Rows from block 2, named by matrix and row number. Rows with one number belong to one neuron. Each number is 500 + 25 x the weight over its row's rms, rounded and kept within 0 to 999. All counts start at 0. Numbers have three digits each. After the name is the row's rms in percent of the matrix's.
# fc1: MLP up (model.blocks.2.mlp.fc1.weight, 384x192), inputs 0-63
# fc2: MLP down (model.blocks.2.mlp.fc2.weight, 192x384, transposed), outputs 0-63
fc1.2 041:459452541452522487493498488466500515486497540500512542511517519452492508514514493511486551515502492499533517496527534540517478465490519484537518491505508503491481503495490444511503472497485462
fc1.3 113:531494440495523524523478487449475530460472471519496509517512493499470504502520469504507520494474473494519476467494524520537467522470529440512481546478542526554490487458459481505524510525563520
fc1.4 145:506474505509457526511509501535475505501496518498468528459494473478502526521523490504464513487459485480502517481508511514487508492544484474494516496481486484491464496484531457507425517520517503
fc1.5 119:516535514478518532529551519442450520518536535479496515518514508503526473503530507522483483529508477533487486540500523487515520518487478508504456503520501500501511493533513492492518520446476453
fc1.6 050:529453503506504462493520519534475486482473495484503477484497494497495470478522496493484515456511520536468485487514476531539504500519535450509493493546484541492515528519464492496519515492473508
fc1.7 121:493492516533529501459488508528477523478491517530517504494515518479489517487537528527487487491469540458502483509537499533501535463542558542491491501514494466442461523500498501489514541460498465
fc1.8 102:511494524462489542522500515505544516476503468480515510485485533441491449505505486525487498553490500515493500476535531468484503510531526561509480538488463550526465481497466485500456490493478525
fc1.9 068:514506466480504533583458449489513470501504496514503499523485471494489499549471462527477507489557534526498520525484501481507493473487506506516458487468497543565552512493501493479478507530518486
fc1.10 125:507531535514508534519484513544488517469469481499481526475517505448524471497521547509543497507507568474489507497517454489500480477520549534523474527513518507476453495526484474452469533484513454
fc1.11 072:449495503561493489461493488513546495508531507494464495495489495481503493476521567474507477465531502499478553491501449486513522467501489500534430485465493492499540460464502507465506468512502483
fc1.12 106:468500490511473514513492506475499531517510515514473501516488537506523482524487501527537484506465503484518519517503502494474506511492471436484526539456475518509457507463509498465543438534478557
fc1.13 131:502459511513515476498481482484479471499528536471502505507530502596499486524481489468517502438516515551505474495429489488533487508489547513468520497536500527506455521450476507507507498498518472
fc1.14 133:523511503484477547558515484483514492468482492448507518489462481435499491461508520484488539531468505521457481509490462482516477507507469528489494525486485483536500499485535479467521511497483514
fc1.15 044:526478495494504515516460517502473469501518478470540450491543469509471496469508526488528493512543476510513518547546502465483499467534507567477535520487469494465443491476509507563456491474517512
fc1.16 033:509492502478487534500519518451500454496491582484474535511503539493495512553490478443483531463481452479477473499508493483497496457513528513484507460500513475492492497493488448528508503488484490
fc1.17 075:494561499538507511504535461466476508520482502494479487517493483507551548504502522484483460501502523492517551510494490575488490502496468479490483492526496454484506518498486535475504481481523563
fc1.18 114:475514504504545510532483475543483502500503477452497451496541489555492507509526498443487503486516498483521473528469485498486457482540524493498493533520531502507452493520458473509525478518498499
fc1.19 130:458537495528491515515529430483516483487511485497471558480512474486473519508459504491500459471539472495523457478524476511517535496507480494479506506509472503545495497497484512444518518535503488
fc1.20 148:499534523531465472477543508545522471468500455543557493486506514460470518514466530550484498500504454500493521516524507492496541502460476469483509496529484501532513514509478531505490474512447483
fc1.21 101:522514462472523499525546496483547513516516519489489486486535532489493452503531491503496532544487531506513479517550511508509509517511470470467463533527498523510518509493484498511507435510471483
fc1.22 140:492498502485467541472503532477519493520501484444481529499519460464484509526542540524499521510482509511489528518530515464546506506496482509517487509480556518501515518459499521507480496457542504
fc1.23 120:472555476479483509474529487472554501480451534499512509525466472503471515503481482492500498501500509468546546475475481505519490471530473508525494519475503484557524533497513510441524434514445520
fc1.24 057:474464509527535515527471488475511530506490495470450500502488505486470454478483489469511489476502523531535549523442513503513492527468474478492479496488528488548512522496516472480535490512541519
fc1.25 086:501448497507478521501508509494454544522531520451486508525497500482540502463529513478526529506520480524514502518524497539502483497509545550522530468498492484463494499499521462520508492501473524
fc1.26 092:527529515481494496510459483475504449494522469515516478527463487508535495515456497543479507532502504554519513520468531489511523501506473526443487442547554497507498466473475500497482542464538521
fc1.27 099:472481520488491515487499516579481470521516520499516499512474518511481505518536496594508505526488474511526559455477476503512504468528467525511482465480506537509507498492510523473516471484466451
fc1.28 155:460476551524505525506513477478495496459508492532565504524472507492502498532471503498476499502523481499501467521490515512527484491510511513451501472551549498519578486521506503477508508483493485
fc1.29 090:477456473514468480482478504510504521520564505527466512496491481486522493477500502534476442476509462474531547509540524507485488518512479497501485471487530464512510479459494536475494538541517482
fc1.30 076:518517532472497481524508492504493484498514489485500532499470481499449520510463510488523543476490462534457489516515481516501474497508430493525489540461517469509477503464477528469510479534494540
fc1.31 108:508500468533496503483544521456537558502501520525473560484500473498466534519518490488527476453475522490452503481491501491481530492505513499488473530517452473489485454484468486516517509504475489
fc1.32 122:465512542512521495503460514536506504481479525490499484495490526520514529490490501479517498433525517535490490466489500516477530483491524523491502497511479527459480483530553489534510505498488505
fc1.33 054:505518522447487445530509534484480492523472503518497527524527494473505490482508524498486486502502467495483505505525501486491511507540517514496521505494534522475549498447532496511457477465501491
fc1.34 115:491495492515487515519532504461532450473470522485470524493507523475485459523495504552476498497444447516474495495476520521527541504489532526524490512512466517454492506492492507541471520442569480
fc1.35 141:554467481545539466492490493477503512471514553492523495525511491485478456507519486541485498531499475499529545520467532499517487513491489473507492511460543432517532521490489479483488502516566527
fc1.36 103:514510470551494475530471479499529512527536489473500517475487457538468491496489494502486498493498468505434505534483554532528519527474475521499496503471530492520524523483484494517504505513525499
fc1.37 128:518528486529482532471519500502489503498470508519501467499490483494521508509513494489500477555458548518511529506463460540497524531445501529487473466494500521493493508485493513518504537448536515
fc1.38 092:505490466519529503523519523525451520485468495495531472472541535492500442524492538507487519487556501513501494470528475514496528492526497487472480466472479531515481508442508567443479507500515489
fc1.39 070:471492486517484526481504493493447495478515480503510455528544520501456502472533474448502506515495485527495484519493494485485501496560502527534531486529532490502448530512499441527486511496498520
fc1.40 070:516479507490519517497486513519475492495527500491490461508532510505509514552504502505512519446502467495484508467489492504503497530497547521548477461519471500505475500468485453469489506500477491
fc1.42 039:525484478497506493501516507500550524544484485495477528536496480548501500521478433521482495493494517497489521528478574492566494500495554501506512494553545488512506488470508533462503509482514533
fc1.43 158:535508484515546477509459502533461491475509522514516470513505479482462507518459480490527480519521528505465529509484523457543494513534446490562503498496491521506453526465443483470489553502507488
fc1.44 095:498502481484484500501511483442481537505548507522499508490496482475453517453462515500501465517509531514469534482472522490488504500489490497523461493518516475484487529478512488518528490556545465
fc1.45 099:515483506494534494496537519419474546501475515536476520524516469479470477537523520471564509485481500490497481494502487458500532488497512465459506552485489472490506461527537474512481518509511525
fc1.46 128:496503527491513489506497505479507509547510533511465525519504465516508462532498520472483477534505504462501511491519508510436518490448541527516519509525516493493467477509527494517486506494487515
fc1.47 034:495468519503509489559477500484528492477476474511504487470513471513532497502502511458529457449507496500521553523507514505494484504493513497481460520486480521488463475486517514530521459525508534
fc1.48 110:542522481501498487493512518446482547538548450473489519529494489533497492530458507525530527534523540495469483495456525541528525520515522494504474466525518474491498473544517500485529521483488490
fc1.49 126:530483483527500491474530475438471502525469504530484457521512474521462495480549529520492478506513520487475539512511501488488505496468557457503463510516530511524476502526497547552475467469480458
fc1.50 043:505497503523523465517471445528510516477505503492515531524515501460493487500471507505501501513464507527489478528521535561517494484535487478451514503508525493508464465550573507520496507512502485
fc1.51 125:489504489477505489501571489475502498533510496471523507524517468530477518493471490513487521536484513505497511436498494473524446481466498511520471541489480518515541480533493535490513473522534504
fc1.52 030:489516506482486484432471500533489479493473516472534506512492511501434470526465485531498502543507515508504496504525515533500582547491513493507502528517492497520537475518503467528490527482507514
fc1.53 118:533438482528500506509502482526468510532493506491493516453508509477491539494495468484450509519543532528520527519527517482474503526503519451487546499503513494510492470528481507485495501508480536
fc1.54 128:476453487512478536504499513493535501495490498485525531537483508517499535507498530467515487483495506490509541523524506497470489495456481494474516543507518500516502476498528467568488497534462527
fc1.55 034:480479502488510480481548454463482497489513465482478517513487521469489488543488511494474527469536500507520507515490502524513525488544499472481514509456491477459491480529525545509524493472516495
fc1.56 117:475526486487481520447466498519490559511530500497504502474524468485470505474528499516488470469540468486532460461513522473445492503527534483499491546485514494500460534483512500520466504534494481
fc1.57 114:490559456487531488528488518504522467526498509510516505516501531494540502533514496510489532491510458487521519513478504532543477484521550485483474477514503523522481501479496454466520540496459526
fc1.58 054:502473502490547495524476491462441479514465542523461477515484473494508474545537514479509460464497501486520511501494526544481508518482525488507478538490473500540484486474527470518548467483493517
fc1.59 160:471527528512517485500546452459544535514493479507506494549473517527512500526496494492497471502494490470514498466528463502479548488512494466481488500467491508517546536469488473511497529479547504
fc1.60 035:514436496463536510495502487508494520499474503496447514536530491520477536477481484545506505507543492503520524497479528514452467496514523491467513510519511541471467509461523458558536497495472537
fc1.61 089:481508493457486510501517519508497493502461514472533485492502510531514540504529516471497509488500560519478518487520536499518472484509471488519473556518493521506523483498445499533526497460502447
fc1.62 116:528473474500481509449467513507501509493496524510468513538502494511505487528499522490535529531497509475504488477496517521514540486500568469489472542491502457523478522477520522505465457520516518
fc1.63 093:483503526513498525508529452456493450507499525494477509502503486497519466525503500501477521515474481472544546519488488501479499475505511475508507470460526491488460461511491499568494561478515530
fc1.64 152:518475493474493505543499491495527502446474510504550470494523497528488515517495475479511523485495519530503497487507464479505494527534513490503458488529481479510507448530485490454494524495496485
fc1.65 050:509527483484519506496447457524513510515504504504520514477487492516527452489469435492528485534558497550482473484538473531449491493504536517485488534506494543515523534516481465492510540544444503
fc1.66 075:474481512497509544461527523466553500517506499536496523500484554481436557527436505466526490520478529501510504484497542517522534465516490505519483490522512471484506498526552495443504465498495487
fc1.67 042:477485501481512484517490455513491502464509518508462522561501542487456510496483519493482492502517455513512494505537532518471472498508471478480474521519523487455499488496557507467527497514486517
fc1.68 136:554477447481490519479538491506484495522546513494507482482511503444448534548489505521479469517508470451496454562509481468555510552513500498516507470445520445490488507513462483466475481511506469
fc1.69 113:482484503492515541534491483501528501541491470518475511495504510545486484494523532511433510538514508499460451489544469518513499495510430505526498526554512505483522513511485517488456488475484508
fc1.70 041:501472524474508466479517472487546497508494524499510518486464472530466484528477505485478466506563499543520478492500534525472476533503511507478467477483499485529491512482513485529530492502449509
fc1.71 059:497530510485491485439486476483498460522527462484487551530506514520534476513490501475471509507490476490502540515499489534506498491537528494541500456477450479498496485509477497525517537468569530
fc1.72 105:508507497466480469515491545484521533515503517491499517505525518463549491506505490508440515516433507491513547526450474533460530542510533530526504517464508513506509521503519465509490540508510524
fc1.73 125:478534538498471551535530515461447549512477488489505526506508493507514528478479458510517512515474486488486524539487534524519534471459452529538464518488550506518509496507494463514529530480475455
fc1.74 099:543448551469439513488487452504514481481491482477478510529513475492511514503505453492492478503518479453486478509528456486537482527532523496518485465488459481482534541491485479485530498508490522
fc1.75 129:506489477517530447511525474521503473503535521485530496471524504446503508502513512514473515521503479541457503476523515495482543503477508501481540529538488520458518543490495480510469506507511465
fc1.76 108:499508501549522540510462506507434505511498531476548512479514564494497490480482500477502500522534493485562486548466528481545475514503479502520499497525510521471514466496492521499504495548488527
fc1.77 110:508481495545439533493482505546486535459522518507513487420493498482490503533518524535493492504516508504550514507516521559482470522537497541466492507464530455526513476492518478518526505511524475
fc1.78 116:502524500482494542508546488451477457514507513486497487508551512492512473560484494503531501483521465506523496496500514471493503521529488514499473479495513490465531463491531480485505501487436480
fc1.79 155:531466540518477483491464519510511481538508473487517480528490526604464490535521495447490514474496529481482546516470507497511498515459494512504486485472481495475542506532473502517503501499495477
fc1.80 135:537496569511485509526466541480491466485486490490491524437501457512481506530489510552497461497509521485516470496495512465515516503478515530465530472476491497528535541487503486501510533527495511
fc1.81 143:538507501430531515473532506513447519511479483480501511492481550459473474523499475528489545513500460493497496498472492497537516534563498484532479474506510514522550528521504514483524507522484482
fc1.82 051:472506508494469526456449538514477519511455474507484505507511503545520520492467514543481508493523517498495516484539461485516456438481512451514519496455470508508508506508537480523500480521491510
fc1.83 047:490525531473524545439492517523521513487507460463514509507458503489479485505518492507480511481507505529482492488521508501532465507503510509469469564510530498471497517522542476500518547492510497
fc1.84 032:518489476473548493539492497467482466516500516507465517535549504455510511532464483503507508483538496526504466471497493483482520493493563520493511492504508548509542535507554493509488469493492482
fc1.85 068:503527468525476519493513487506469494478509547469512498490537499511468474528542478486502481518498508484496461518527500513498469531491463537511560538535511498471499521510526546525471480460512504
fc1.86 121:473498485429517454489538487499485468500527480492548476518486509511495501506445488532499500499534513539496479502551520510476501496490527472503462463538515489482526518496480510515491509534456505
fc1.87 071:498435495469497494520480497530511526494503489526481535505446503478502459488476508509522508471548507542543510463531504512473520542519481520494499509473519500527512465511519507505502486500514462
fc1.88 073:566456539443507528502508482483462492520545474465482486534526446519464533514525484490477524498518496496479473494496489508505495517517478515492458512481506524503515516501478484535498467523475482
fc1.90 069:516491526505503513478495511479509522480492458492501543505504491529449517449537510522483498508468569522502550523512481525510533522482481463500502479517509513529493485460498473458499476480511498
fc1.91 047:513486492494469479471512490531504460489461499480490511471519463500482509537491492540462530514559508541520496508514513475535466525511473467482468501493506475466496513513539510510490525495501527
fc1.92 041:489515507546518489481505508494464489485448538496464486528494485516467516515476499515477516514527498507484505497503520485483498484504515499516515502499487506514529480496548512542513499486475525
fc1.93 112:509535540438494518503483524523466513495527467479504529488518516468483468509487478497520497482530506512484512513520470489491457480516474521512486556506463521517520474508529469529497458491462489
fc1.94 041:499498495504498513506467475478507494505547508493532481513503463528462423506467510499527500505470508502505469539526497465489505544535528481477448496506443494481484468495487474527554507504482523
fc1.95 141:545521460500528518527486487508466500553508489468475515474500474495509497496492476474542493500484499516502539492490491457515490539512496514486496518496527549496516483460474533524519513485523510
fc1.96 071:474488525473503542518502489531506499519512436505521526483502494503516501467533519491502510515514515461481478501514507490493487509477497500483533509502506524471529509475537530463486537543506481
fc1.97 138:546502517492543474500471494517532519518507525484503530499489490469460524511454456491485447522516494509479561521463487468510528492517533461525500503495493529515464535477470455497493570507475479
fc1.98 053:468525524520493534504536504505495425505486488530491490487504514480516495524501504451467509458499506507504522495491521507446498532486501464478501496487510527519471477514448479470493531502480487
fc1.99 037:494473445497497495493509499489507528503507506479460475509496491485475487476502514497478481489516519549486467475547543516486496484515465514483529477499549490522553555485532525512508477520503500
fc1.100 066:468488477479509449487456533453502514545481488492489493505501485502483463528494464495489447531507501511486503444515487478478483535491489529544470493525518493422489498464542495490504514473519499
fc1.101 046:539527463517484507467488539484528480530541501499499511509514463485459500494495471502495491473533477522510547525502544511504527547507516473502552473504500451526480535445520469506471533520487463
fc2.2 068:487544482487487504512505497524536504494543477497523463455503476519531513486488553488511475511476489494514468458478482469497496453493506472519485530501521511485537489522481496445463518531548543
fc2.3 099:458539520479538531503490463506547439485516472507527523494511481474522520462495515470451476481507570493498486445508460487515512494521511485490500492508470496455546493472527478492458494530457506
fc2.4 111:435516502471505534473485493519499488513487480529488475476511471509474536528477524482459511516489494487526440538534501506504532496482521492432485511488494517536511493501491541491481512538467502
fc2.5 100:522461443512476481512479482509504525424522484484503541523528509481542527439515524491547526492454508500501512515531519489480507521507486484494523522524503446544542476463476516495469527487468517
fc2.6 078:463515483520529542520501488518516518535509491509485513471476484501495496523455493572603495513479455479518505525463504462468496517457471500442460499522492469491510520520490526499517488495517503
fc2.7 107:512480498514544527487508505539432476511498458492497505536520498464518460469508482528492549506495529529488503510525512516523491505511522516519515486477445508498464532475515523483443470520479501
fc2.8 093:512500490535492531455525525533500531480468555517508471500488499507490529484544530512470515461510541482468474466549507470511514495463440458546502452511504514499488495550481485491526456483515474
fc2.9 099:453539472539470486479511496473522505475530490537517497449480519514475523413493497497514478502466470502488476470511523454526516507517469520480519525499508512484481477521501491524501543488471512
fc2.10 111:532489521534489515474515491512481515485480512473489421475494517482528482477509550526518473504459527501464507541512505522520519525514482528492490473484460509509454528492498498519532555501460509
fc2.11 090:508508525438551486522471511511505527495493478520502501544495501526471532480496484513518506478480452500480496514485521510560516498503477536476545518520518476502476517535480502550522500531539477
fc2.12 103:513543470513472476505513471491510466517473488483507496471499523475529490534528489498437509503507521522492476482506501494488505540504513477499501500515494526502508445531494446500444565510512471
fc2.13 118:524466513525496451521471441492504516585498485500501558525500509488526483460489463482510472469503478482488495473530531469532500534485507492504505496487497497504478493485538542490462481503509565
fc2.14 147:535455534502488551495499494436513520482483528515531513520500501523463506489483487518441500467548498497483578502503518484475521536481486448534507438546483475489496507503478475552557506503539533
fc2.15 068:491532541523453514506516467481491527512514515513505480524474505493510527554521538534489534473431545488490502472474497522491498439504518497510520445465517508495526513523515507461496491513487484
fc2.16 064:527516441553464483531468513493512543489548489492480500500516485517536486474534522534517469508539517530516528445478477518494461508489472521514465497504474518482540473529484554497458503516520497
fc2.17 083:494501486473491507522533521528547499503521475514464461478524537483475478505507498535467528533458493534524453512508473471483511536467540451470479472460549505531502487518503498496543544538466453
fc2.18 106:474501480525533486479544504500534499526470466471509548500488452482507491569468495522504471496521491501493498488504510499495477512469475500502498467500504491499458520490500505502531480497499512
fc2.19 106:486503490524496515502522461522492487517486476519507459509511532473499452518516505474466480497446499511490472520523534493484508485509509480472524558515491491514482476508484455510468515489488505
fc2.20 140:488490487488499509524499492484512487496512461529545568486531459543502487498517517491523486511527468518491463480433523499526484482510509519516495538537442503496460488494514471500506505491522531
fc2.21 097:499498533511475481500478512466459480533494521495471468556508490501482483482481526490571492463506531461527479476514477488499515455522494470498519467471552487488467467505533474463478528459524521
fc2.22 131:530495485479523513477522464472494496524502528486485491505521549488472468496480468461524520562478486514524483503539516522513503511522511468517477483486466478502488502502542499531506515522475509
fc2.23 114:514491493517518520537511470523506487530516528499485520483544513473507467514480521544476497520517511510472453529482480488521497508485484465509519526568487552486519489543481497535480567529504528
fc2.24 080:482515513467487473536490522491489493543467503500498515517493536532526514518503492521426508502455510509456480532499484491492474483521520551499498481510450458490474481506495542510475509475493465
fc2.25 093:511529485500486488521498492502542547486501523524479530555534498542467491527536481533501492466486561518516489508459491507446529479512459457481466511496486482504545506528455513444478485471486494
fc2.26 094:461526478504525521535467509497528516513491489463483541558485528515506450488474505491521479542450527525497458483515462509444491474517506487525522499499506524512488515505513514530544509523467480
fc2.27 116:534535457478508498551509461498519457490541453536499512520523469521534522483464481470519498494485507502510477563515488501525477571520530499493548495489477526504496506512499488488471531523534509
fc2.28 119:496517505488557479496449477485543478533517457504464462497526525497505469446488495505494520530470497509502521484498478486491509490519509471519467495542523495510491511454465495507532517499523516
fc2.29 105:491505536479519481484560555499488473500498524516513464538509508536506462562514496495507515521516511512462473523524500486499488496519503528517497522507500494521485503487440512514494496500511468
fc2.30 077:509511497555515491520487520524522507459525490530507512498479476454540476504466495470517496502495507494488506513498513497514486519491502443510503484540531473473530503529479495541487541549489497
fc2.31 104:488551493524499494533463483498499500528510506529509472503505481495505450460524480538453473514516491490504467478488507483492478544482494512537486510492549512490484470492526460543501524514516556
fc2.32 112:523522453483525532501512478540513511507488506501503532503494507536459503503468501485468512504475514512497529479506475458480480468507493493551547521492508486531528569483486506481476515496456513
fc2.33 075:524494471499510506472494508541506493504473484461495457491473512526468496501483482568512542502494509463528498465500471481508503500490509507506521495476491497491520490517424487430540521543487500
fc2.34 118:496506503485502516484507483519486517513470500443460505513502489480529527476483513467545482474492501486491449512536518521490486467517501525472522492491529458545490492532521481487513482512482510
fc2.35 126:471540538476507531546529530528504477540528484497482525513496472502474493498468490493497525530467513486472483495514478537490484446515522510486482514528476517473504517503513521510477467486503477
fc2.36 117:500491506528507467515553497471496511511458483514495494549482483490531516493483501547525466528500497506480503498558465507510525524528455495510493492488498488550482471507510567499484499523512501
fc2.37 105:483521555500500461515495516489483498500485491503477478493503538464511493485537526494493483537522494461472538539472496502497493512496519463484492530422516506472492506531493497515495516517495506
fc2.38 108:497511454527484469467495500522510472486518512569478491552462520529507501498502464501507499493484489508493525481481522473526527529503524521519503514506514501495543460482549501536529447497477507
fc2.39 090:491507511509492489477511496487502545479503488479481538487489457503545476549480510545509495488532509481542453486466466505484486505443507541508491480510496514500515499511531555463471481525512532
fc2.40 082:504527499522509456493503507498536484511501518526486500468501490510533531467481487482529484488539541505505512521468521471539497492481498539509529497502542472497517483494540507496504481450518504
fc2.42 063:472499497505514519485493516489489502507498459561510463473501540470492495498492472519519531536497478475469505502497530469509538488493456495533527490466483505469451486529506530530525498536526488
fc2.43 132:474455536471498519516552463516488507549493491511468502467484491480459517516450518543527478531472466475502526522498481468523502526488487512499475501549526505500518511509538540482495479502521541
fc2.44 095:509556472485485541510551536460455531501490490490489473523475488448511506575458504488518503517495494471489483458525477512496495492508485515505519499472497515514552470515480587475490535498493510
fc2.45 104:482505498469459486546460477510491461545494487469481508496513528484505479491513511517439481503533515507508532500465515523522509468460503447507487507510513464475504477507520509549497475450514458
fc2.46 112:519476500526509497490502524488470511488481501479505478474472493516517562456498461458465478496487475515489472452452525502468499547558508500496493463491517505535507548514491480486491513498538464
fc2.47 066:529523505462485478497536468517511485509523501507496508483521532491486498467472521555491523491551523479486435474495533480493506450502465472501501489508509515523496511518515516510457533490510468
fc2.48 096:460467498496506539577485464530473489440510536548521507536475487494509538462502558442486486526475486469507557475501523482512502470520530545482509563487476468511513509504536500515506440484501503
fc2.49 115:532539545504489511430490464492519521480491535508501514473500496507468496510546535486519483483470500507519439502450501507476526447510492511472501532482505519510482538491547463441478496537496529
fc2.50 067:498444494483504536485514526484507481508506495526464502538477510511564500524523482498464555508520530535485541468495456478467506544491508505523495516468452519484465491505500524476486469484513515
fc2.51 112:477504468497508508507452507513461501468511471515517519459489534488502486526499511487518449498551472493503473502487520470501516483513448503505542541507538492493546484538481457505526514500432521
fc2.52 066:497506461484482560552477493482496454533548474541517502514485496475528554481515490519504527530485462469504531509489549470494498522485493524494482485497479519503496507521484542507477484510518504
fc2.53 109:483489485511478491494487505518546495578461515536498495527470495470546533490480530518490496509486506497497540518501482501480477470500499511486485504509493513496495474462532462502476472447492506
fc2.54 106:543469520458433461538479540491479482498482460520476547493498483531502563528478500493463468520500553532490478499492461478519510526508516491519530542536494538518462491519509477487521513477529490
fc2.55 067:491493528458486464457551545544503522513492494480507491480515473515544516449532488481547468491505514488496514469484480481454470515487507542504507500513505552504500513484489506486512493518463499
fc2.56 130:490482482474515524477489517479508475456530462487486452496523488514515515487499485477462531523525480510481471499500499502524535472493468504406506505512504461510496509476505527494530481471496466
fc2.57 117:543482477486536454466489537496530435466507476535511514525520520468501544558506517493541533521513538495485493477489495514503490515442539515520481449498468526505484480499452496435496494476523517
fc2.58 065:504528472486512527478533529486559523499523472524462541502481496516467505481450550487480488493483502525498518484480480438500502536535451508541513507494542498444566529503506493470466498481479469
fc2.59 136:502491532498512517473495499526432516510489534427473481463480489506478503477478489458493513502471482495497517556513505514495491476518509567511464516528540516465486507505510498494462486544521508
fc2.60 062:488498506475512526500505527479539511510525459550507499498505506492536539510529482477540511512468492491478505545490511477463447526515501525512529479497475534500495517530482511479441500508519527
fc2.61 090:523495480493518501502485536526530517499506491524481545491472536500520544509470473519483545497468534502448489503496524469475509526514510479453502502514487486468469512492506509480509526527468484
fc2.62 124:513524509485462537515458506508520494489490504529538484460508454516450496470475557474511468482466484512479495491510530487518522503504535516492500521507438483485483552488531494472481507447466517
fc2.63 108:456531470493532537521501488476525462498528476479451541527469490491519538471475499473527498516498522523487504499480525528475509456508498467481547472512505488502492470497534529500517421476520500
fc2.64 125:533453540493545444465499472509472478526480537514514524481478515457501476533481486512478493528550507452486540544525526476473523525469504510521495492501492526489491484475492492520486507511542504
fc2.65 070:498495495511475510500523553463518464498554495505445491496486498489500526493516536489474464506473513486490528504531508478493488513519473489518477482522529498480503510470519484520478496463543492
fc2.66 080:478469505485500525545477470504523514463490524425509458512515473499523451481504494510509523505516506502487480511508471488517517532496485501449510535457470533481510494554497457551475527518496493
fc2.67 080:499487494533479519533519499434502505508507498499459509448476470500523516514483524487529520508515534511487532499483442464497498497465531506481547473489465507471525514487481488523544525483510486
fc2.68 119:507502555515500494509512508519507509525496481515477483509497489491534478454472503476511471507453506505553553510466533504467506492514471531482499560517502502481543523508529472484496578507531510
fc2.69 114:524495508509546486474483514508509468500486524514499455503485515501510541550525487514514478460511503474484527510550495558492496490526506456505473498498480503525526509438479505494507515526553549
fc2.70 064:490477452503515502510507516546513499488524483463478486540482552497558536498492486460509485525506483487485532527493451509503539480523483531473502542522501506472519492520526467470524493510531544
fc2.71 088:497544477459459533540480463500487527456514531484519498494507489484434515471531478511549468510494515492543470494461531432505494506484475516446531524529518517526479480543476498494531468537476497
fc2.72 097:495484467534494567497506497488466458526492506529467478447477498492487509516466500512520543495510485471483470443521510503507513525480499496518491505522496480498473498528489548511526445480545477
fc2.73 109:489512515519531443517438498492523517490482475519529477482475516476559532488501547499460518486468523486472495515472478466526508497484531495496531504528497516485530502468521512502488499510506515
fc2.74 092:470554533475489486519490525479460488515473478458505507451521486480492519497562502493489504501486554520509472512514515484496538482504509449472499518517522475511497509512503515546471492554505517
fc2.75 122:457473543497492520533549483473485525512476492494478505535472477487497478487482500533523512490489516465514457513493473524479490471470479534513498474502519481553481480537499557504486480522494517
fc2.76 116:499535483494504537464548499511470486523498536472501489504491486522497491531571498515515484489529514521498527497507503507441494511508484514510538536474470472499482484460522466497457484485498486
fc2.77 112:499525537479516495478518489470535533489509472472506456563528501529456517461463520486450524515516465496513516504512506505493521501505543463459519526508504474470480507531496510467481481496507500
fc2.78 122:513454449508480469491424508534528533520511458543473494468488479500497528467546511485481517505503509503509502498531506473499498492462514516454527511493469459499523491513462502528507531506522547
fc2.79 127:515493474490511480517529486473511443517527451513487521479511544504489537518483515535467526544505463532482468487511522476541490488501505476513512548512564506508540520470488464482498499513475514
fc2.80 133:489508560455507570520487481489517485448536513469499548497502479490488548505523487446478523490497472519514475488493457562482510484529498537468498510531461486488433497506503534473458519525479499
fc2.81 127:471484469533461513524476490498535528487486532493522520524494529463500477493478479482514493506503491457503505452510548504483475435507531496509498516486516502527489502467512494513515522489489498
fc2.82 071:523459530525520472532498495530548481511480485537510514455476524503545519501548460474470489506513452532494483519517499509514479515521526499509517481516481521518519475499472469506487535490504525
fc2.83 068:554501478501482519509477514501489494488505518499534543494501519542547521498525469537502496436436506501483501467505496550468500481482493521498491449482447497502501469494479461475508504555501498
fc2.84 066:509518506532426503505489584514530516501523491470505482474482471513504480459458501494520513483487507473503526514504506530505478504509460469512479499475531509491471488480497490464519564495473485
fc2.85 076:523454486493492510538487494486503552528521465526512473518506541517518519499556526502511546499487520472485484474474490481470498465501538481459519471493462507512518497504460530498470515527503494
fc2.86 129:479547494488551533552456499437520519481503477498482512511513511501483462485489466489457484508497533510454549507479473484491530531530488490482495481526505508495493466480512523541506517491500482
fc2.87 077:483545514477518502484506518489537515522490513484507503497489481476535518482480513441498511419510499505471475509511540497495484511516482471502516533523522475526449483502545497500507529490484519
fc2.88 078:474516473519511499494504486512510498481503508504491532424479535493519494480498514492567511522505536472499468495513503503481508489478469526519507486499540478465527533522488528481514514535512520
fc2.90 101:480500467486500499486486495513501534527481500479504466499490524463545515570509481493531535468531464493462500526485441512518494474491523499496477497473491523492516495536473530530524511520515515
fc2.91 081:516587509513508496498498502498532521523515489524503484489507513500560535460505505487524494502464504496512474514516501510450536497504526543493500512508496500501459523477489496442529471514411450
fc2.92 068:518536476490488500486485500492527467533512480546513515518497526480490484498548512504537482491475466494539524518452509493491522533531500532513546477434508490490495515531495516456480514505543463
fc2.93 111:513490526517507503533521499491497508459483475532527449525457503488500506509506540475491509484520527484481504535475519473514477507488513469483486452486513515488454476511515517425502499484527535
fc2.94 065:516558504465483491498508527548513494455512493483498530491493561469473520542550514509438486525518495524544504492450545482471502475500433506498495502509490468493486488474493508511482486525496510
fc2.95 112:496463506481515482500514471480539466495521517512519488511513528500487532512506500521455495488476507467477508514529494498498465492514511527465478535528510509522518490514548484489526475501496479
fc2.96 089:559536454540519471473530531487462478506483528522460480493490479513524495518553497544513474478475481509481492485501551462516513521555479506516458477531491514515507505509477486506475476479493503
fc2.97 107:525495532533524472488517500519475462516527503531539473499506472495484556479535511512487497439509497471513517520519482510501486504515518469531485500533503474495527512532550519501436449562493517
fc2.98 076:490511453511433440505489510490527526551520504504506495525465476491466460478516511555506491486511519475502487488490513468518487505494494506518487480510493479475525546530531491489493516507547481
fc2.99 062:525501529495475536520504496511506489465514498538528516536480525496524509544516515479530506477502482529501517512442490510493486488527494478499535495448469501464493469517467498461495543491508487
fc2.100 080:490501527473476535524471505514520509520534563444510550523488464496500551525482461507522510496504501461506518530461449508491476506505543534491495500477488520544510484490486504503504477539452458
fc2.101 076:520469521503492500517527489525444505530501518495528464513513521519518517486455495503532467554469507504469500502490487509536485488461463488456465520473465495490513490529460561507519469460483510